config = dict(
    horizontal_flip=True,
    method='mae',
    mask_ratio=0.5,
    encoder_norm='rmsnorm',
    encoder_qk_norm=False,
    encoder_layers=6,
    encoder_positions='sincos',
    norm_pix_loss=False,
    decoder_layers=2,
    init='torch_default',
    beta1=0.9,
    batch_size=384,
    epochs=104.6,
    final_lr_fraction=0.1,
    weight_decay=0.03,
)
Rows from block 5 of the encoder of a small masked image model, named by matrix and row number. Rows with one number belong to one neuron. Each number is 500 + 50 x the weight over its row's rms, rounded and kept within 0 to 999. All counts start at 0. Numbers have three digits each. After the name is the row's rms in percent of the matrix's.
After each neuron's rows are labels from the 100 images, of 14848, where the neuron reaches its highest value: "lies over" is the class under the peak. Only what is clearly more common there than usual is listed. The data: Sentinel-2 satellite tiles (TerraMesh). In brackets: how many of the 100.
# fc1: MLP up (encoder.blocks.5.mlp.fc1.weight, 576x192), inputs 128-191
# fc2: MLP down (encoder.blocks.5.mlp.fc2.weight, 192x576, transposed), outputs 128-191

fc1.48 094:473429475519520449418489533551621528568507516480599554496472436417499420511521612430530540449482489495486450523510636549517563497520405558474503425543469478544491431443491408497399511495675444
fc2.48 104:501440463511506490513462471503470537415617499502514497530345464386432478422498544454592444484451478491482481497506629429482454488485523514441580493521460528594489313454532494492467580522456504
lies over: snow or ice (63)

fc1.85 087:505536516457549436560507500420485501483580527522555542496531526492568469561462470428464530488497468510496497581521573414570510601468425503533517391454536475501530485534531449485405483530511475
fc2.85 093:496393560385571489514528474466451450493451522496580556546566531505551441487458458577534517473473555549598480514392478507519541498492548517545509511508475574495514416522510592471501433437426592
lies over: water (38)

fc1.342 107:582502541576513537562551434495546557531419569490468511443483495551446468418554535556423461432513476514485519628535517491494494556447425407508500496478529485402488523565462459523542494516528497
fc2.342 100:550555556469522450467515501487536437477451594482486489531625457555523476557538452490417434436544476504485500495538501517509480518501503507400415451435453548461516612517502543546566506475560498
lies over: snow or ice (73)

fc1.491 098:527555416491378547514440524490525548462435467472441514483399410364391476452470520459461607465474538510420585600477611485581499529450433501409504454520567480456546526476512492433494539519534534
fc2.491 061:480503489549567480484493474528541517519388493497506444438613577542497541559524372416408465476569459498449514490476438583490545479514537490428495555411525427436517538514471464526491420514509432
lies over: built area (29)

fc1.162 099:461464525448557539539510536545522475540445504492473494521493545477479491474536521450426488600451483391436570474556522446558497652419451526448503501392497505517430551514476443440449403484424527
fc2.162 084:457500486549389476496531511501495579552471509547445505542500422441474506581554544492519554560467618521491496531417529519456496445488513520492518469565425513513495485384546515492421500516435531
lies over: clouds (39)

fc1.553 101:505588450537407571555488442408389502439502547457535577550513458522546480479452471459519466437568513469524515577510463428477425548501580469403454512568526505494553543526512446485510505486459533
fc2.553 093:569551475478492469478509472404477506420574455528549577487518536543521411554480591414468487484580508473516467482433489467494514514488510512517483506455450507500594443524558496531491597450516511
lies over: snow or ice (45)

fc1.541 093:552404505528528563551514509525552432493553586518369525515493397400449501454489508520526468565431474531472478500471541497535370593376582492484539528435517567446523498466524461385556511493468557
fc2.541 084:543501525463541516470542495425570449443481579513569555574544530536584503447504426601456494571534459552463446497569525519523491506503533496560556525500474555542558456514523546491556444531475564
lies over: crops (38)

fc1.334 104:468465469521484484457523560508469485520451535422526558510535477520441495529474496522531489460558506530440572582506500471454545645500404460538483544514418502560480544499482460581562429539589505
fc2.334 096:567586418517505527537513528482583519487424477461440466437564575469532453602413479494466559564471566536530442492424530513475569479527409523431536532532534425443467501502473497472445439564597473
lies over: snow or ice (72)

fc1.394 103:463466457461502506462513467575696494536542447495449486514494449520517541479464557529534499465503563575448483485465500480472482512470481426495476473415483395580467559515553442493544531555549459
fc2.394 102:518457561516519501585443471430540442533412431490468537527625557559513548558476542517459535549572583500495447512525396497530510502542458437533394493597466478412514499504489537486532489543510485
lies over: water (48)

fc1.358 099:462469535449481461497543577485521543582447617481482492464495595517565470523455472609488529383532487532436532559457448534558493511531494506427496534456445492448454496419499497507428488464550567
fc2.358 110:501460504457528501423496509494580466482442498523537435490488503525526531474501539512520540529562410476486561503558488468533412572498572507549529492429470565544523510551553634486555574420555537
lies over: clouds (40)

fc1.286 102:463500458510488433483394591566605489581486609433358409464543538496470611478481511444421613473565519463481405599487529595507500517511527610510556543486514494444535527411561495555457493534458529
fc2.286 099:530521448520520587474494469508446542412486397510503494533481489469480484448446375489542495490421508516490481472535532527469490468473484393423395519522572445515484556600341414529508378541465425
lies over: built area (30)

fc1.187 111:502472474593505464509558524456534509474503485585471546540493422553550598481490551455550492545531544479500553576516419460579483515529546489502505399471481530522503469401494443561518560556474578
fc2.187 101:500447568312490508462553503475397412510544523493550407508536559519522557440469534515526469475532466512503610484496423571500496487513596559585545604420521525442479531534470468490470604503492487
lies over: crops (48); snow or ice (32)

fc1.191 073:592485469505482520459504488498523508566419556473417486511451538523495538554453457471424532534523483503479439575471477583513429575447491481583537534481559525403518537530343516505464464523498453
fc2.191 090:466537609516515573627539509496502512364580459510450448525445501539527510483485543505518533527439465505615499383483640471533473500512610458547478541497551548555551511536510521489495531440479475
lies over: built area (45)

fc1.23 117:479427502436512420500532498441603447506499517416511526500547485488615529490453536511448481490593494499515557555463513534528451506499545478532458480585489598498456559490466475526480493559468616
fc2.23 112:526471542358421486406508517464543490545593551477537397498481492518513503522515605500479463519519421466520523415466471495512532488514589544561612528425491592464508467516535598522495611442555481
lies over: crops (67)

fc1.55 105:368487406579521495576430426491557486453610438439451465480534492552489527463496496475484509477493460538458488540449410504537489507494568510385631510504536411585471504537506528493467457543521541
fc2.55 089:529483487506529515575485500427592449605411506508485535514552519516508546522454356407472547479551541489535496487507511480505491487499514448518413494518529522430500477526392456547536579445411435
lies over: water (36)

fc1.285 089:548480499452540388525439507475560497516414544506464517394464484519470577564457524436504489419583498525452434567453598519471530600508474499528407480549476501415488562546493511513553478508476452
fc2.285 096:544465487435487424413466497501488527524572461518478564486477468482469493551561600544505548532502577561492455492450441562533577538525474515502525451515486548495545491491519576534624507470535484
lies over: snow or ice (65)

fc1.468 085:417503491547528489550533508609627535522479485505546414436481494488460528464526474493528547435526487434434517620569487571425556429479483392468537538464507413450427467508451482481483482583472469
fc2.468 066:501501553452465516518496508415453487528520520505519506516488519518578525514528588527493484565450500523574505420428499489521420545500562546580485482565499528552542531523530580521513543447462570
lies over: built area (36)

fc1.249 097:560419474621542514510510618637468585468547478454432472520484428519496584529585512480540545459450586472525509571492472478477450474499489479468516514444485540471484530427513478573459427477488423
fc2.249 091:512512437518585447455461526531389578435458499492487526485612510555465614556537459502613578507491548518515528522559490519524565508474458449488421463538493510476455519543463573496570489507470503
lies over: rangeland (48)

fc1.461 092:542559497524476531472549547555507534506514544497449483493514482507380450557475467514505536534509534454524524594522470515563443594496490524411495448522429586358412494562475549461520449427431518
fc2.461 118:526578506398491564449460473410459483536529464502497575474531447541543474606400469499545466593446600541554423452525485526485548486495469481466471515499477617405511524579462568524573551398508491
lies over: clouds (93)

fc1.523 111:507519521556554555518532515425468527524468554500416451450545553566554593511519446528432456511555436449480484539425522541483489563471559406421441492434555466400426537543394558486543527436556464
fc2.523 095:476553431532514416498495473471553586516558471541552468495515548490559483524474503483516553475570487526448432506537455505510573427513457543557557537518497431503492477508501527542402517560457475
lies over: water (47); snow or ice (35)

fc1.571 070:442466442570461525488528555474458459523529599483427423533399454480427440444669454496543534462557504508442569557499525537561422521509538520478629509478539484518441466441480454479396474467410535
fc2.571 082:465438544490440482504510528500448354546555480500455484526502464547526497524467544478487374560447592487549476453466551508506460582512488527389563453547485583520539561478550471497427494420468504
lies over: bare ground (29)

fc1.459 106:537411510542434498571474532516465492492438539444451493450484466498495553625542571463601592471476558467511593495505439503500466539473555465471488507460513461512520482488502478498462445534509566
fc2.459 112:536527496509432490470493514403432463447534524497522483500573466653498536554550527542489430484468557503477399534498500494500435546501477476472468449540416610531530457511509474465624554420476527
lies over: trees (41)

fc1.135 100:428505565559414481548478568467421486428541462368460525467499474422458531532498537538486537444457562424557531544527511520408519551471535523594461500504598496515467451495531404495451439577504485
fc2.135 142:518529468471404591488455472430441409441524504516562531517523461586451492520429539505485489463540560477501473544479552430473453508518470504475457486466466549487523445538491490493619526524552522
lies over: snow or ice (68)

fc1.422 101:561542402529437532466501458418573475529580477463496495523526491512481506535567565561365447459412485478480542561542488453567442526469501521575616536556587525533471548482431463505496574548465412
fc2.422 091:572449579460519470609460444400601481389439495554457528515496479506558486501521632558498522478429478518501457487448468429512482529456612535624534497543484538483432468506516495485480590454456499
lies over: crops (70)

fc1.269 117:553553467508484478598445481502562538539562489559545555524497499467533427490520523460550511481560481493476572510428483499558518518465531524546587474480475486480476535540539507514465535490568525
fc2.269 088:543473503479450567471485544547502659388589418478438489595575449553546470507498632490630478520485550498440460515466502458534519510464451483417491524505426549478510373498519505532483592476519505
lies over: water (33)

fc1.237 097:514495438498487547551453523510576510516541594547423438461520522596502543525503574497465528533496473504461541544501482483590484565490458447445517434446516453492461571545422465464395534414496392
fc2.237 056:466569518481472467430443477545492538420527443562539554466573518545500539660491436427551576509473530489495544509550501539510633398501449461572461504426476464415534486497452594539518498550515440
lies over: clouds (67)

fc1.271 102:429509528482514545485410524529524544472527519467590618469469462529546411552441601491493509524449454477420489474462408554519561564526504457499406542488510364499436454562532545512538563604494467
fc2.271 116:527450530517509517490525488522519535576502466511480480482479483459580425528477634477456477557467468544605431446428509570515508496515566483500557507514516414450528547474575540486499518571621489
lies over: water (65)

fc1.519 098:536466541503474345512536428432576459517509497420435424345465514431539507566470517485604501475524442554553435557531587461519470531526475567513469457508443388441483512395574501590491478613492523
fc2.519 118:488526518507518579433537511502483586537451432469539447526519468478419486501515477553526479603408493484512536470537469461503570461490495374528558625454492557518453465525451472534496549466537525
lies over: built area (25)

fc1.331 098:541480557498493470548500484539500462493519444489489447474442474424515484501607494518565545567549522483513489514553535392540485536506468538478537450492520559419522474369485452485435616485503452
fc2.331 081:464529452553483516614473502398495454484472436471479471505471464553416498467495468481476481474428537499463467511372563479484505457486488495509463506462519427479485514507458418497505469589443397
lies over: water (39)

fc1.345 110:534465483565551450492573414555549517543555469478490514478471511515522556485474554568549470507499419499547614481407479467612444548447472523382475424496487442470484567473484479441448544484459579
fc2.345 098:500581402546495512546506481511566474380512530483507473534483484537536494454428377456600457528554501514536556480476459437537433531491496559521595515445532458538434454535443490480422491533586533
lies over: trees (60)

fc1.89 094:588516495440473474505397515504461451503466565475592589548498477396428425534504508400581530588470500573536603577472540549587508529471501527516550477591429554408479395426487558505473467533537466
fc2.89 097:543553557465483541468445471405450522571433411501585555544611500589581553547488587569437534498507532500521353470508459512476540436514513443539355500457500555411489634553454419492537576420445453
lies over: built area (25)

fc1.557 113:398487553539489432617511457487430515490550472419471443550530468522559482522444538510388365442497528421495453531550532472451466537532478534422500539478404473428419521495452433531449410493503572
fc2.557 109:471511581457490532497486533535334532502497507482517500484578509439497437469478542492395563492472497493435405546561517532498456510512469456405393515521481484462535618548470481494385464494460515
lies over: snow or ice (35)

fc1.321 109:478421524501387405496460595470465513428507496434458443470525476465609496507578461502501548480538470383440522490585517457486515551461482421506571489511495522495549431526531462436461390514502581
fc2.321 149:504415501495422432526470526393495495427511526502492468502528529516564476505589564410476483509518470452539540496580468529506492507497547439508473442493396553441566492476549530480521543469500601
lies over: snow or ice (73)

fc1.549 104:520445530565512429491514505599525422531499558542551460474507398471519459492574523440439504514576542476540514491538619453448502530480531491459591433474490542518458434467472475537529539485421536
fc2.549 104:471449539487424468529556494496476394552568509535520474477578524519590531512554532515501525565534506461565470443496557484467488452501566425509527485516501494540492485442492525489427478533382573
lies over: water (42); snow or ice (36)

fc1.392 110:508471411572447532539521485419588552525487511543524510558547497499574467374426505487521502613457496442457465544439487381546442530483474505461539454477481509483463464518430459434447551524501487
fc2.392 101:543487458539440497404486499479420568510560401511553572413455462498450494599534524495497466500497541524520535426607421620520501498494560472545600456520591495475544475487534524510537484552569462
lies over: water (27)

fc1.229 094:503400558520480504522417528451486516481508394572500487542563540597583470516454494444482431545432423414546438475526488523413520488516534429456513516528471483456433446465504393424454565519467488
fc2.229 067:471523462362544531458531451500368495494554534523499533477493464441450426499443381451492535469442438550565482495459525514500539465519522498456463515421514561369442508527447496481513410509493473
lies over: water (30)

fc1.91 102:545564428470471529549498509501491611470642446556529532574618631647602547551569530574544501467546484486493454519548476539515491528467458510485549462521509526519505560518449440458542445495454506
fc2.91 075:501359608455562486460517536502451551494324493512526504474630515466501477413518500544453438449472602473462514521527542505478555459515522442506418516609383464498514457455491425493477489532494475
lies over: water (31)

fc1.233 080:492587470557458348567496534482484623503416442463567452475473589457519484535500463439471439436518543492491559529516463494561494542516525519553591459517442519475506513504558524636464558474421545
fc2.233 090:541514485472529517484473510396651498506514451513477483522468551514554493547428515446458497560579411523508512437464516567545524602487545512473506560387507481534578549506552547501435500410560465
lies over: clouds (34)

fc1.450 103:450427554477468503465478589506416496537408518520485457531454480482522429477460510458469535626483485418480473498524486464457477490542475503581504498538434510466486475520531504385415485559573521
fc2.450 103:502507538547559482491538478505569533461556453508493468502508523547533512603529365470464454465485568553506483452543426534449531521501558483613546519518517530470556443511502588498548519466568454
lies over: snow or ice (50)

fc1.254 095:529554451510571458557508535601566569467485564501521532483511570478435401540521517485497549483530569491470605544518531558554536609450436492442505442481544555381499543569477540479483426424481491
fc2.254 102:492513480450454563466483457422477486486439386490502492527534515497514467591408470478560517597467549515522527432573451533488605443477497455497526607427489529400558488550476514492512552462535457
lies over: clouds (96)

fc1.434 090:536519507468552541456564521477462538557433555521468567532524473447528343408457498515480494438611494537544463548503508510544435524531577483492498487493530537431452553530576543456435451508516565
fc2.434 090:502645551504488525504488490537549438466450570558513514465499481605588503573433477529520491455522525506585488478618495494517446554493516521493439436519504494492510543546530532464528522457620508
lies over: crops (45)

fc1.122 098:508470560435562523466526464533623497521384430519469431548497482565564470511441556504559475549532420500499468466396453527494484521520523453568428512497453456493456517565521521526480598537561503
fc2.122 094:489540513549518486501511470501604501522456506523432539498589473483486479536520424419424524475537559511476531503575443495476452503507521482524486473527539445438522535487500435475512503520518498
lies over: water (50)

fc1.278 099:566466554635537406605569475443483434528477508474495487434464475466474470500506577503457412467473482472520451505558565352460431529496465481488420428489479556359432469435474415533508543513435407
fc2.278 074:515479467499449519506470500530440518526517586521549501497458525471515486473508536503521496505556543509528499480486466485481526468492500505494472553526567469544552579542493496432460446557434507
lies over: water (33)

fc1.20 090:518477497579534456495475505542564541553491547559443525510489584477452476429583452570535426418535423452364489551491506447581405524324444482474435445501477500462536539463461454414465569440429509
fc2.20 084:505528528473530501452522419517478527442565497496504501485490544480571513469460499454508549533439458517492488446508504502529585478491510454628557555495536366529614520522485591523463428600548446
lies over: water (32)

fc1.475 105:570527498472486463503544361458491551458529449492442518548544500476471441442493472466540467573514521498504574539543540484523445544479477454394464518452519545510564570513462471427481439584504407
fc2.475 149:531523523449495600466505477542433419426561469522461525516493396498410415433512469469554568551499414493514495471478529483505368530489539433502462540502534540532559532635415486458546476489498504
lies over: snow or ice (53)

fc1.316 106:406537511462487537423441611537538568557446562521389475527572534611494558535507574601465527530545470415489475533549503476455479510519488599576496530516486527514433504494502438505504457500535578
fc2.316 083:489462508529594467470508500535475489552485474473496438472454481485512514427527363358405471461475544516485481450533419478481452509499517434482452491488537447470529615569482568443524480480496473
lies over: snow or ice (64)

fc1.105 081:569536495544501469519580420515494488487584409483562539437557536506469517498459467467477510537493487540467489521558585473503554511438507479483512519466584541457502480553428420430512461529486490
fc2.105 086:486545543448471480428466482381412475530464517476508567497519512548520419568463497476526436537552587500552535488529464571508470535513473573472455418469466540418562562531536574521520570457564510
lies over: trees (42)

fc1.499 101:484533443476564455523437537474566468486456428432551487551523470488537462501508495491449463475517454568509456517518486441612461493528494430446513360445449465412558485466517471551415507487563494
fc2.499 097:464505528448467417461537530547558613489495598504450540562572538494536502574503501505529410493550520488470622584464561501496556471492445535542523488535427550483467487413595602500478501466499548
lies over: water (37)

fc1.318 079:522478501496558525460556560493622428531447450451542554515490453482443480506425529504534632483509532551497492455475437504612508622425552477511480503469524441500531569534597510551535539578557539
fc2.318 120:507530515479538446439501485419559493559468453502461483475426517460464460525451566530481410501547550550465455466453387527567420607500460565465552418472480521459558535509527455525466523432674490
lies over: water (60)

fc1.186 102:507465450531496477512459497471435561547526482561539430492463524509581564577463492468527580592459490597505565473553448501425499558496564515492628543491512452512435506511524427521527472557506480
fc2.186 146:472514499482573415493511504543588587512495495492471452515480554460566554447540502444483509563491397536463534422530513510511504511488523525553535504467574512522486522470525526500407493460451498
lies over: snow or ice (47)