config.toml
encoder_arch = "vit"
model = "masked image model"
dataset = "Sentinel-2 satellite tiles (TerraMesh)"
train_examples = 145000
image_size = 64
crop_scale_min = 0.5
horizontal_flip = true
method = "mae"
mask_ratio = 0.5
loss = "mse"
encoder_norm = "rmsnorm"
encoder_norm_position = "pre"
encoder_activation = "gelu_tanh"
encoder_mlp_ratio = 3
encoder_head_dim = 64
encoder_fused_qkv = false
encoder_bias = "none"
encoder_qk_norm = false
encoder_layer_scale_init = 0.1
encoder_parallel_block = false
encoder_inner_norm = false
encoder_drop_path = 0.05
encoder_patch_size = [8, 8]
encoder_layers = 6
encoder_width = 192
encoder_positions = "sincos"
decoder_width = 128
norm_pix_loss = false
decoder_layers = 2
init = "torch_default"
residual_init = "none"
optimizer = "adamw"
lr = 0.0023
beta1 = 0.9
beta2 = 0.99
eps = 1e-10
steps = 39500
batch_size = 384
epochs = 104.6
lr_schedule = "cosine"
final_lr_fraction = 0.1
warmup_steps = 7900
weight_decay = 0.03
Rows from block 5 of the encoder, named by matrix and row number. Rows with one number belong to one attention dimension. Each number is 200 + 40 x the weight over its row's rms, rounded and kept within 0 to 999. All counts start at 0. After the name is the row's rms in percent of the matrix's.
# q: attention query (encoder.blocks.5.attn.q.weight, 192x192), inputs 0-191
# k: attention key (encoder.blocks.5.attn.k.weight, 192x192), inputs 0-191
q.61,095,212,211,149,163,182,227,251,230,188,230,214,180,243,269,228,268,190,206,206,153,256,200,222,238,237,207,237,226,268,186,229,176,166,262,197,183,195,210,182,233,195,230,168,245,102,166,148,223,155,166,214,188,176,96,150,157,202,178,225,192,186,198,196,194,157,164,89,185,136,155,174,205,172,223,210,195,109,203,154,222,172,249,190,176,214,229,211,225,166,157,228,220,203,284,219,181,205,175,165,202,182,174,271,209,186,233,200,194,169,244,160,233,336,89,134,160,272,139,169,218,302,178,227,188,191,233,180,141,239,179,233,234,155,221,143,239,246,232,152,143,250,154,201,206,187,214,174,185,168,184,226,207,248,252,193,148,122,205,233,131,185,211,271,226,191,236,218,207,238,179,255,186,229,210,203,219,160,210,166,220,134,175,79,174,244,223,201,217,198,172,161,173
k.61,094,280,200,171,259,258,302,275,234,210,213,181,226,226,220,238,186,202,222,229,200,267,163,240,235,200,209,201,188,191,200,240,237,238,272,151,143,218,219,243,173,207,193,191,290,200,249,180,149,207,185,173,137,133,162,150,75,135,211,125,168,209,122,209,171,174,190,285,246,217,158,273,213,187,263,163,173,120,269,253,190,135,234,222,262,234,253,258,152,166,109,194,201,230,273,175,167,186,200,185,164,263,209,219,244,214,199,272,167,158,210,235,175,234,262,186,199,154,264,199,184,152,179,195,270,112,147,205,176,193,200,156,128,206,213,200,189,183,209,157,178,182,158,224,208,205,195,199,184,158,209,205,219,159,159,244,189,201,187,175,202,201,193,221,162,166,197,218,205,219,90,223,236,244,232,237,183,231,171,211,193,194,220,170,175,176,179,201,161,255,136,186,236
q.62,123,218,151,148,154,242,200,179,205,202,224,252,323,212,200,219,251,241,166,205,202,169,260,206,133,170,192,136,198,204,209,188,158,183,187,166,211,217,173,197,305,181,122,159,178,164,244,236,188,188,205,199,217,188,171,187,164,207,204,245,199,233,240,217,141,200,225,166,245,219,249,192,279,224,183,226,165,275,249,198,235,181,165,139,132,134,145,273,194,202,177,221,245,206,232,205,236,184,225,242,257,212,195,88,201,218,148,239,189,190,222,296,178,91,289,185,214,237,288,181,191,213,158,236,225,214,201,209,216,261,145,228,164,256,168,180,197,235,283,139,322,164,163,165,198,158,204,188,188,219,230,183,188,232,231,196,207,222,173,155,137,217,232,166,177,208,154,134,211,202,171,210,186,184,213,244,164,164,213,182,231,139,207,178,224,153,276,174,183,149,172,123,215
k.62,116,234,140,218,165,197,234,244,229,225,247,217,221,144,208,241,262,265,193,152,170,232,217,211,261,213,193,207,198,234,170,239,144,193,224,222,206,148,150,226,194,222,220,204,286,234,157,257,243,202,202,206,169,193,173,159,201,168,64,228,224,303,228,211,254,195,181,183,201,218,224,114,210,150,212,145,168,177,267,266,166,222,148,232,120,134,208,209,216,241,282,198,243,171,239,246,222,205,200,226,188,220,259,232,198,164,178,184,178,200,283,187,160,235,193,247,145,182,191,235,174,174,270,163,261,207,167,212,201,230,225,157,145,184,219,189,166,182,217,228,188,218,228,225,160,237,206,246,176,250,238,218,190,252,182,166,216,216,154,260,207,218,138,203,187,103,172,166,254,233,272,303,185,159,217,201,198,199,166,198,163,174,181,213,258,262,179,231,227,135,128,73,195
q.63,092,197,209,198,163,218,226,276,222,165,243,239,242,210,190,205,164,177,177,209,176,201,204,178,208,162,212,201,276,253,218,232,241,176,215,193,141,224,157,214,202,157,174,174,226,99,231,261,225,174,183,227,189,178,172,155,183,172,205,189,89,188,147,186,233,224,230,184,206,173,139,206,255,187,194,255,255,134,178,146,252,202,211,88,287,262,251,193,188,210,120,180,181,186,174,227,131,219,183,166,205,190,253,228,212,208,186,212,200,159,201,196,154,294,219,179,156,294,195,261,232,221,168,168,173,266,206,233,95,288,175,260,207,218,192,202,214,291,161,135,170,153,190,202,171,217,217,178,199,142,132,179,131,176,221,217,149,129,227,227,159,214,207,163,293,207,178,198,192,222,191,194,216,239,202,240,195,162,279,225,239,123,137,150,200,219,232,208,214,158,175,278,180
k.63,095,220,158,184,186,214,217,202,174,191,262,223,190,155,195,174,152,184,235,159,186,217,206,135,225,200,215,127,219,213,214,246,182,228,233,196,167,247,231,226,181,217,160,228,97,199,180,233,219,200,187,184,171,120,177,187,205,175,254,89,207,161,194,194,193,164,185,212,237,260,37,216,157,181,184,173,184,131,175,188,233,147,205,194,228,212,270,283,198,232,159,187,141,187,215,170,185,205,179,170,170,245,205,206,248,223,212,273,200,185,149,256,116,158,231,139,181,172,150,146,187,184,232,139,240,162,215,187,197,184,167,189,205,215,242,122,193,199,254,179,275,216,174,215,166,176,173,172,168,145,213,139,157,172,240,211,171,170,183,114,159,195,206,164,239,232,114,146,173,227,88,85,272,145,239,206,181,199,219,201,146,168,177,187,145,162,203,217,168,164,144,205,185
q.64,116,220,183,209,141,197,212,233,273,186,204,174,203,164,226,234,254,174,200,274,170,191,197,218,243,239,212,211,256,166,158,187,212,226,136,192,191,98,210,204,226,164,116,249,195,310,229,156,239,186,210,177,203,199,171,150,192,193,179,216,294,170,254,175,238,166,259,122,138,197,193,140,238,161,212,183,141,233,210,229,183,197,215,225,152,107,214,210,192,210,229,227,225,147,225,211,270,182,208,200,155,201,194,190,179,218,322,205,253,228,244,155,209,257,259,217,220,272,116,161,204,235,257,195,214,207,97,165,210,220,155,226,207,199,186,195,250,170,232,217,113,248,194,176,212,173,199,148,143,178,176,157,206,174,246,189,192,203,208,213,341,181,127,176,177,189,203,175,229,204,215,238,151,245,182,208,177,231,160,267,195,218,184,232,221,145,247,218,234,148,203,102,188
k.64,115,215,146,222,163,201,222,196,188,217,215,266,231,188,188,194,216,227,241,133,275,212,275,221,180,187,192,174,228,161,254,217,131,203,159,182,225,196,183,221,195,168,231,175,75,189,169,235,226,204,179,239,243,194,210,181,276,237,117,168,221,210,255,198,162,217,217,130,242,204,167,103,206,176,165,221,204,212,204,213,164,287,129,191,131,127,216,186,183,222,182,174,206,154,159,279,201,197,141,209,168,229,215,186,150,240,204,236,266,203,237,283,210,173,221,202,141,174,169,177,185,191,223,147,212,217,268,220,222,207,231,200,205,266,193,132,198,233,207,175,278,171,183,214,99,180,182,190,159,133,161,103,133,169,195,126,204,225,147,165,165,239,201,172,168,219,148,164,194,220,269,252,173,151,186,175,175,170,183,137,186,121,191,160,249,222,218,219,236,115,186,121,247
q.65,075,197,147,207,237,225,275,238,272,204,208,252,271,222,241,240,186,259,221,130,265,155,198,227,229,173,232,256,172,243,259,233,228,218,176,196,190,176,162,161,205,177,222,226,103,257,222,119,236,169,135,133,94,107,133,136,173,141,220,159,239,165,306,142,238,207,209,158,194,189,226,181,230,167,227,202,214,202,195,141,158,172,214,137,161,266,143,172,205,118,202,223,139,166,164,235,250,209,179,133,158,237,149,234,223,226,209,216,219,188,233,199,259,206,224,165,194,276,215,198,220,183,252,226,254,178,134,189,231,209,165,228,213,207,155,208,242,225,193,219,192,195,198,195,204,213,205,112,123,132,118,191,147,135,167,196,211,203,233,184,253,229,200,210,144,240,149,258,149,192,173,219,174,192,257,154,197,236,187,235,250,216,190,215,199,159,221,195,201,221,228,195,194
k.65,075,168,153,109,133,208,201,246,217,236,213,220,256,238,197,208,221,248,275,194,243,200,237,242,212,224,196,233,176,144,286,198,237,210,205,213,209,161,228,198,80,157,180,169,118,226,206,149,147,151,177,131,127,97,107,133,184,120,171,214,242,177,232,145,164,201,182,205,161,160,187,219,185,194,208,171,195,218,141,205,157,234,194,281,156,182,222,170,248,203,118,222,226,235,123,236,123,203,138,154,171,195,204,246,211,254,240,230,193,250,174,250,230,242,219,196,201,183,144,240,220,260,262,204,146,237,220,260,252,209,201,197,230,171,228,141,217,172,236,211,196,147,177,191,204,202,200,145,135,115,136,178,134,200,161,144,191,219,175,196,173,181,181,187,162,215,224,216,149,186,282,193,181,169,152,118,170,175,189,214,214,212,195,190,203,151,223,160,235,214,188,207,236
q.66,100,149,211,258,179,182,256,238,272,150,134,144,161,321,191,232,232,167,157,240,257,286,195,238,180,177,185,238,209,163,171,169,274,185,227,151,184,131,166,232,263,200,229,271,234,178,287,152,217,153,152,218,244,202,199,206,196,141,194,179,173,230,194,195,158,298,171,181,198,147,253,158,207,161,200,137,130,200,162,202,176,164,225,156,207,191,156,129,130,200,249,216,205,195,252,216,162,164,195,221,212,215,228,214,196,190,196,141,181,173,249,127,253,261,248,180,138,263,205,197,190,177,190,218,179,210,80,243,222,218,149,243,139,247,192,259,171,237,202,173,148,227,218,258,194,157,188,173,212,222,208,185,226,167,137,216,205,229,156,213,247,122,227,205,158,199,243,241,217,201,170,243,172,194,203,193,139,264,139,200,178,253,146,164,220,217,163,153,190,245,233,227,169
k.66,103,135,146,240,145,236,211,155,199,202,202,119,212,219,198,162,221,239,240,225,236,195,177,361,206,247,212,195,186,130,182,142,162,185,190,149,209,146,262,189,164,180,202,246,150,181,170,160,241,215,158,199,225,207,218,190,285,180,190,192,272,259,134,184,160,216,155,157,200,148,198,188,181,229,226,199,223,197,204,209,134,206,197,316,155,140,202,224,219,228,250,202,232,204,245,299,205,178,244,233,222,258,220,239,211,162,258,241,192,205,262,190,231,172,242,151,206,146,224,177,162,289,263,170,251,172,320,219,240,215,261,207,215,176,287,201,167,169,246,233,210,187,145,187,172,183,175,230,187,165,201,236,169,220,165,179,233,233,234,211,235,137,153,259,158,140,259,220,217,133,243,232,190,187,196,220,201,203,215,177,189,160,173,215,266,211,148,223,241,233,205,146,189
q.67,107,237,210,217,163,176,262,240,195,213,218,216,164,217,270,240,265,191,229,232,169,263,151,218,181,204,224,171,198,246,245,171,176,209,283,196,232,157,151,171,235,188,195,143,213,231,220,135,236,226,199,200,209,216,140,178,200,207,159,219,266,215,239,214,217,225,171,226,210,230,232,155,237,128,210,202,209,140,260,250,206,187,199,158,195,170,278,257,240,205,224,192,207,127,253,171,202,233,299,182,232,195,292,173,200,180,166,172,126,91,227,189,128,232,144,192,204,233,239,142,165,199,152,195,266,175,182,197,167,254,192,129,138,245,222,235,244,170,227,235,186,189,223,247,212,231,221,191,177,244,254,223,219,216,132,187,172,227,118,261,233,199,185,208,177,194,190,273,201,247,172,247,191,247,184,296,238,217,243,169,179,195,153,158,209,228,272,247,220,100,205,84,242
k.67,116,226,200,189,181,204,208,188,190,201,208,315,232,248,225,182,211,213,278,125,244,211,257,220,147,237,242,122,193,203,237,175,204,263,258,119,224,216,173,157,259,144,171,117,133,162,126,210,214,202,194,240,275,199,179,218,151,166,178,178,278,190,229,220,152,158,174,180,191,203,180,175,142,214,205,188,216,205,191,211,184,162,135,211,142,235,205,232,151,199,148,232,257,237,190,210,204,188,203,180,197,194,152,172,207,141,179,203,177,172,265,256,117,129,215,158,130,134,137,153,173,254,267,211,222,245,195,193,247,187,189,176,180,189,211,226,154,229,291,191,284,150,140,218,167,213,245,251,237,207,222,240,227,246,218,202,203,249,181,185,194,307,226,231,219,184,153,245,180,156,154,275,232,189,208,237,193,200,198,196,198,176,169,156,174,186,319,162,198,123,185,167,170
q.68,096,204,201,208,210,259,192,183,228,196,155,231,257,149,199,215,268,208,187,175,239,135,238,173,177,205,208,187,195,160,213,253,166,232,219,218,240,183,216,185,146,206,159,252,215,256,157,139,190,219,204,178,195,188,172,195,221,146,185,228,244,161,251,170,243,165,218,169,182,214,315,187,185,179,166,225,230,241,244,246,186,275,168,207,157,69,147,164,184,142,233,176,190,159,204,250,234,221,138,130,148,185,205,177,136,222,294,216,235,212,183,185,251,251,217,215,188,262,176,163,189,167,212,149,244,144,209,151,200,169,92,247,213,218,206,195,286,193,198,208,159,205,190,182,215,258,224,194,119,140,150,112,124,128,175,218,250,217,178,198,260,197,159,182,128,196,152,191,168,162,245,174,149,215,169,148,188,193,177,204,239,233,222,225,236,157,205,210,235,134,211,74,237
k.68,096,208,236,196,194,265,206,200,221,243,276,226,243,265,184,170,199,222,214,203,233,224,260,113,168,176,212,105,135,169,200,233,226,191,214,278,177,162,167,218,171,183,211,181,200,205,215,183,262,180,189,198,249,213,205,170,217,222,118,158,201,203,241,222,211,211,262,225,142,196,228,162,236,155,177,188,237,266,156,194,212,307,154,165,188,165,244,219,163,190,179,181,234,187,150,210,219,205,117,150,148,171,185,168,131,263,168,217,243,201,235,318,225,207,200,208,218,190,165,167,163,112,123,191,215,237,223,212,234,149,255,179,213,238,172,98,215,218,238,210,227,210,223,249,201,231,195,137,147,159,141,156,165,191,182,152,176,245,218,163,185,277,207,184,141,219,234,257,235,205,274,277,137,182,218,112,195,237,131,189,244,234,196,216,232,170,252,178,193,161,265,130,197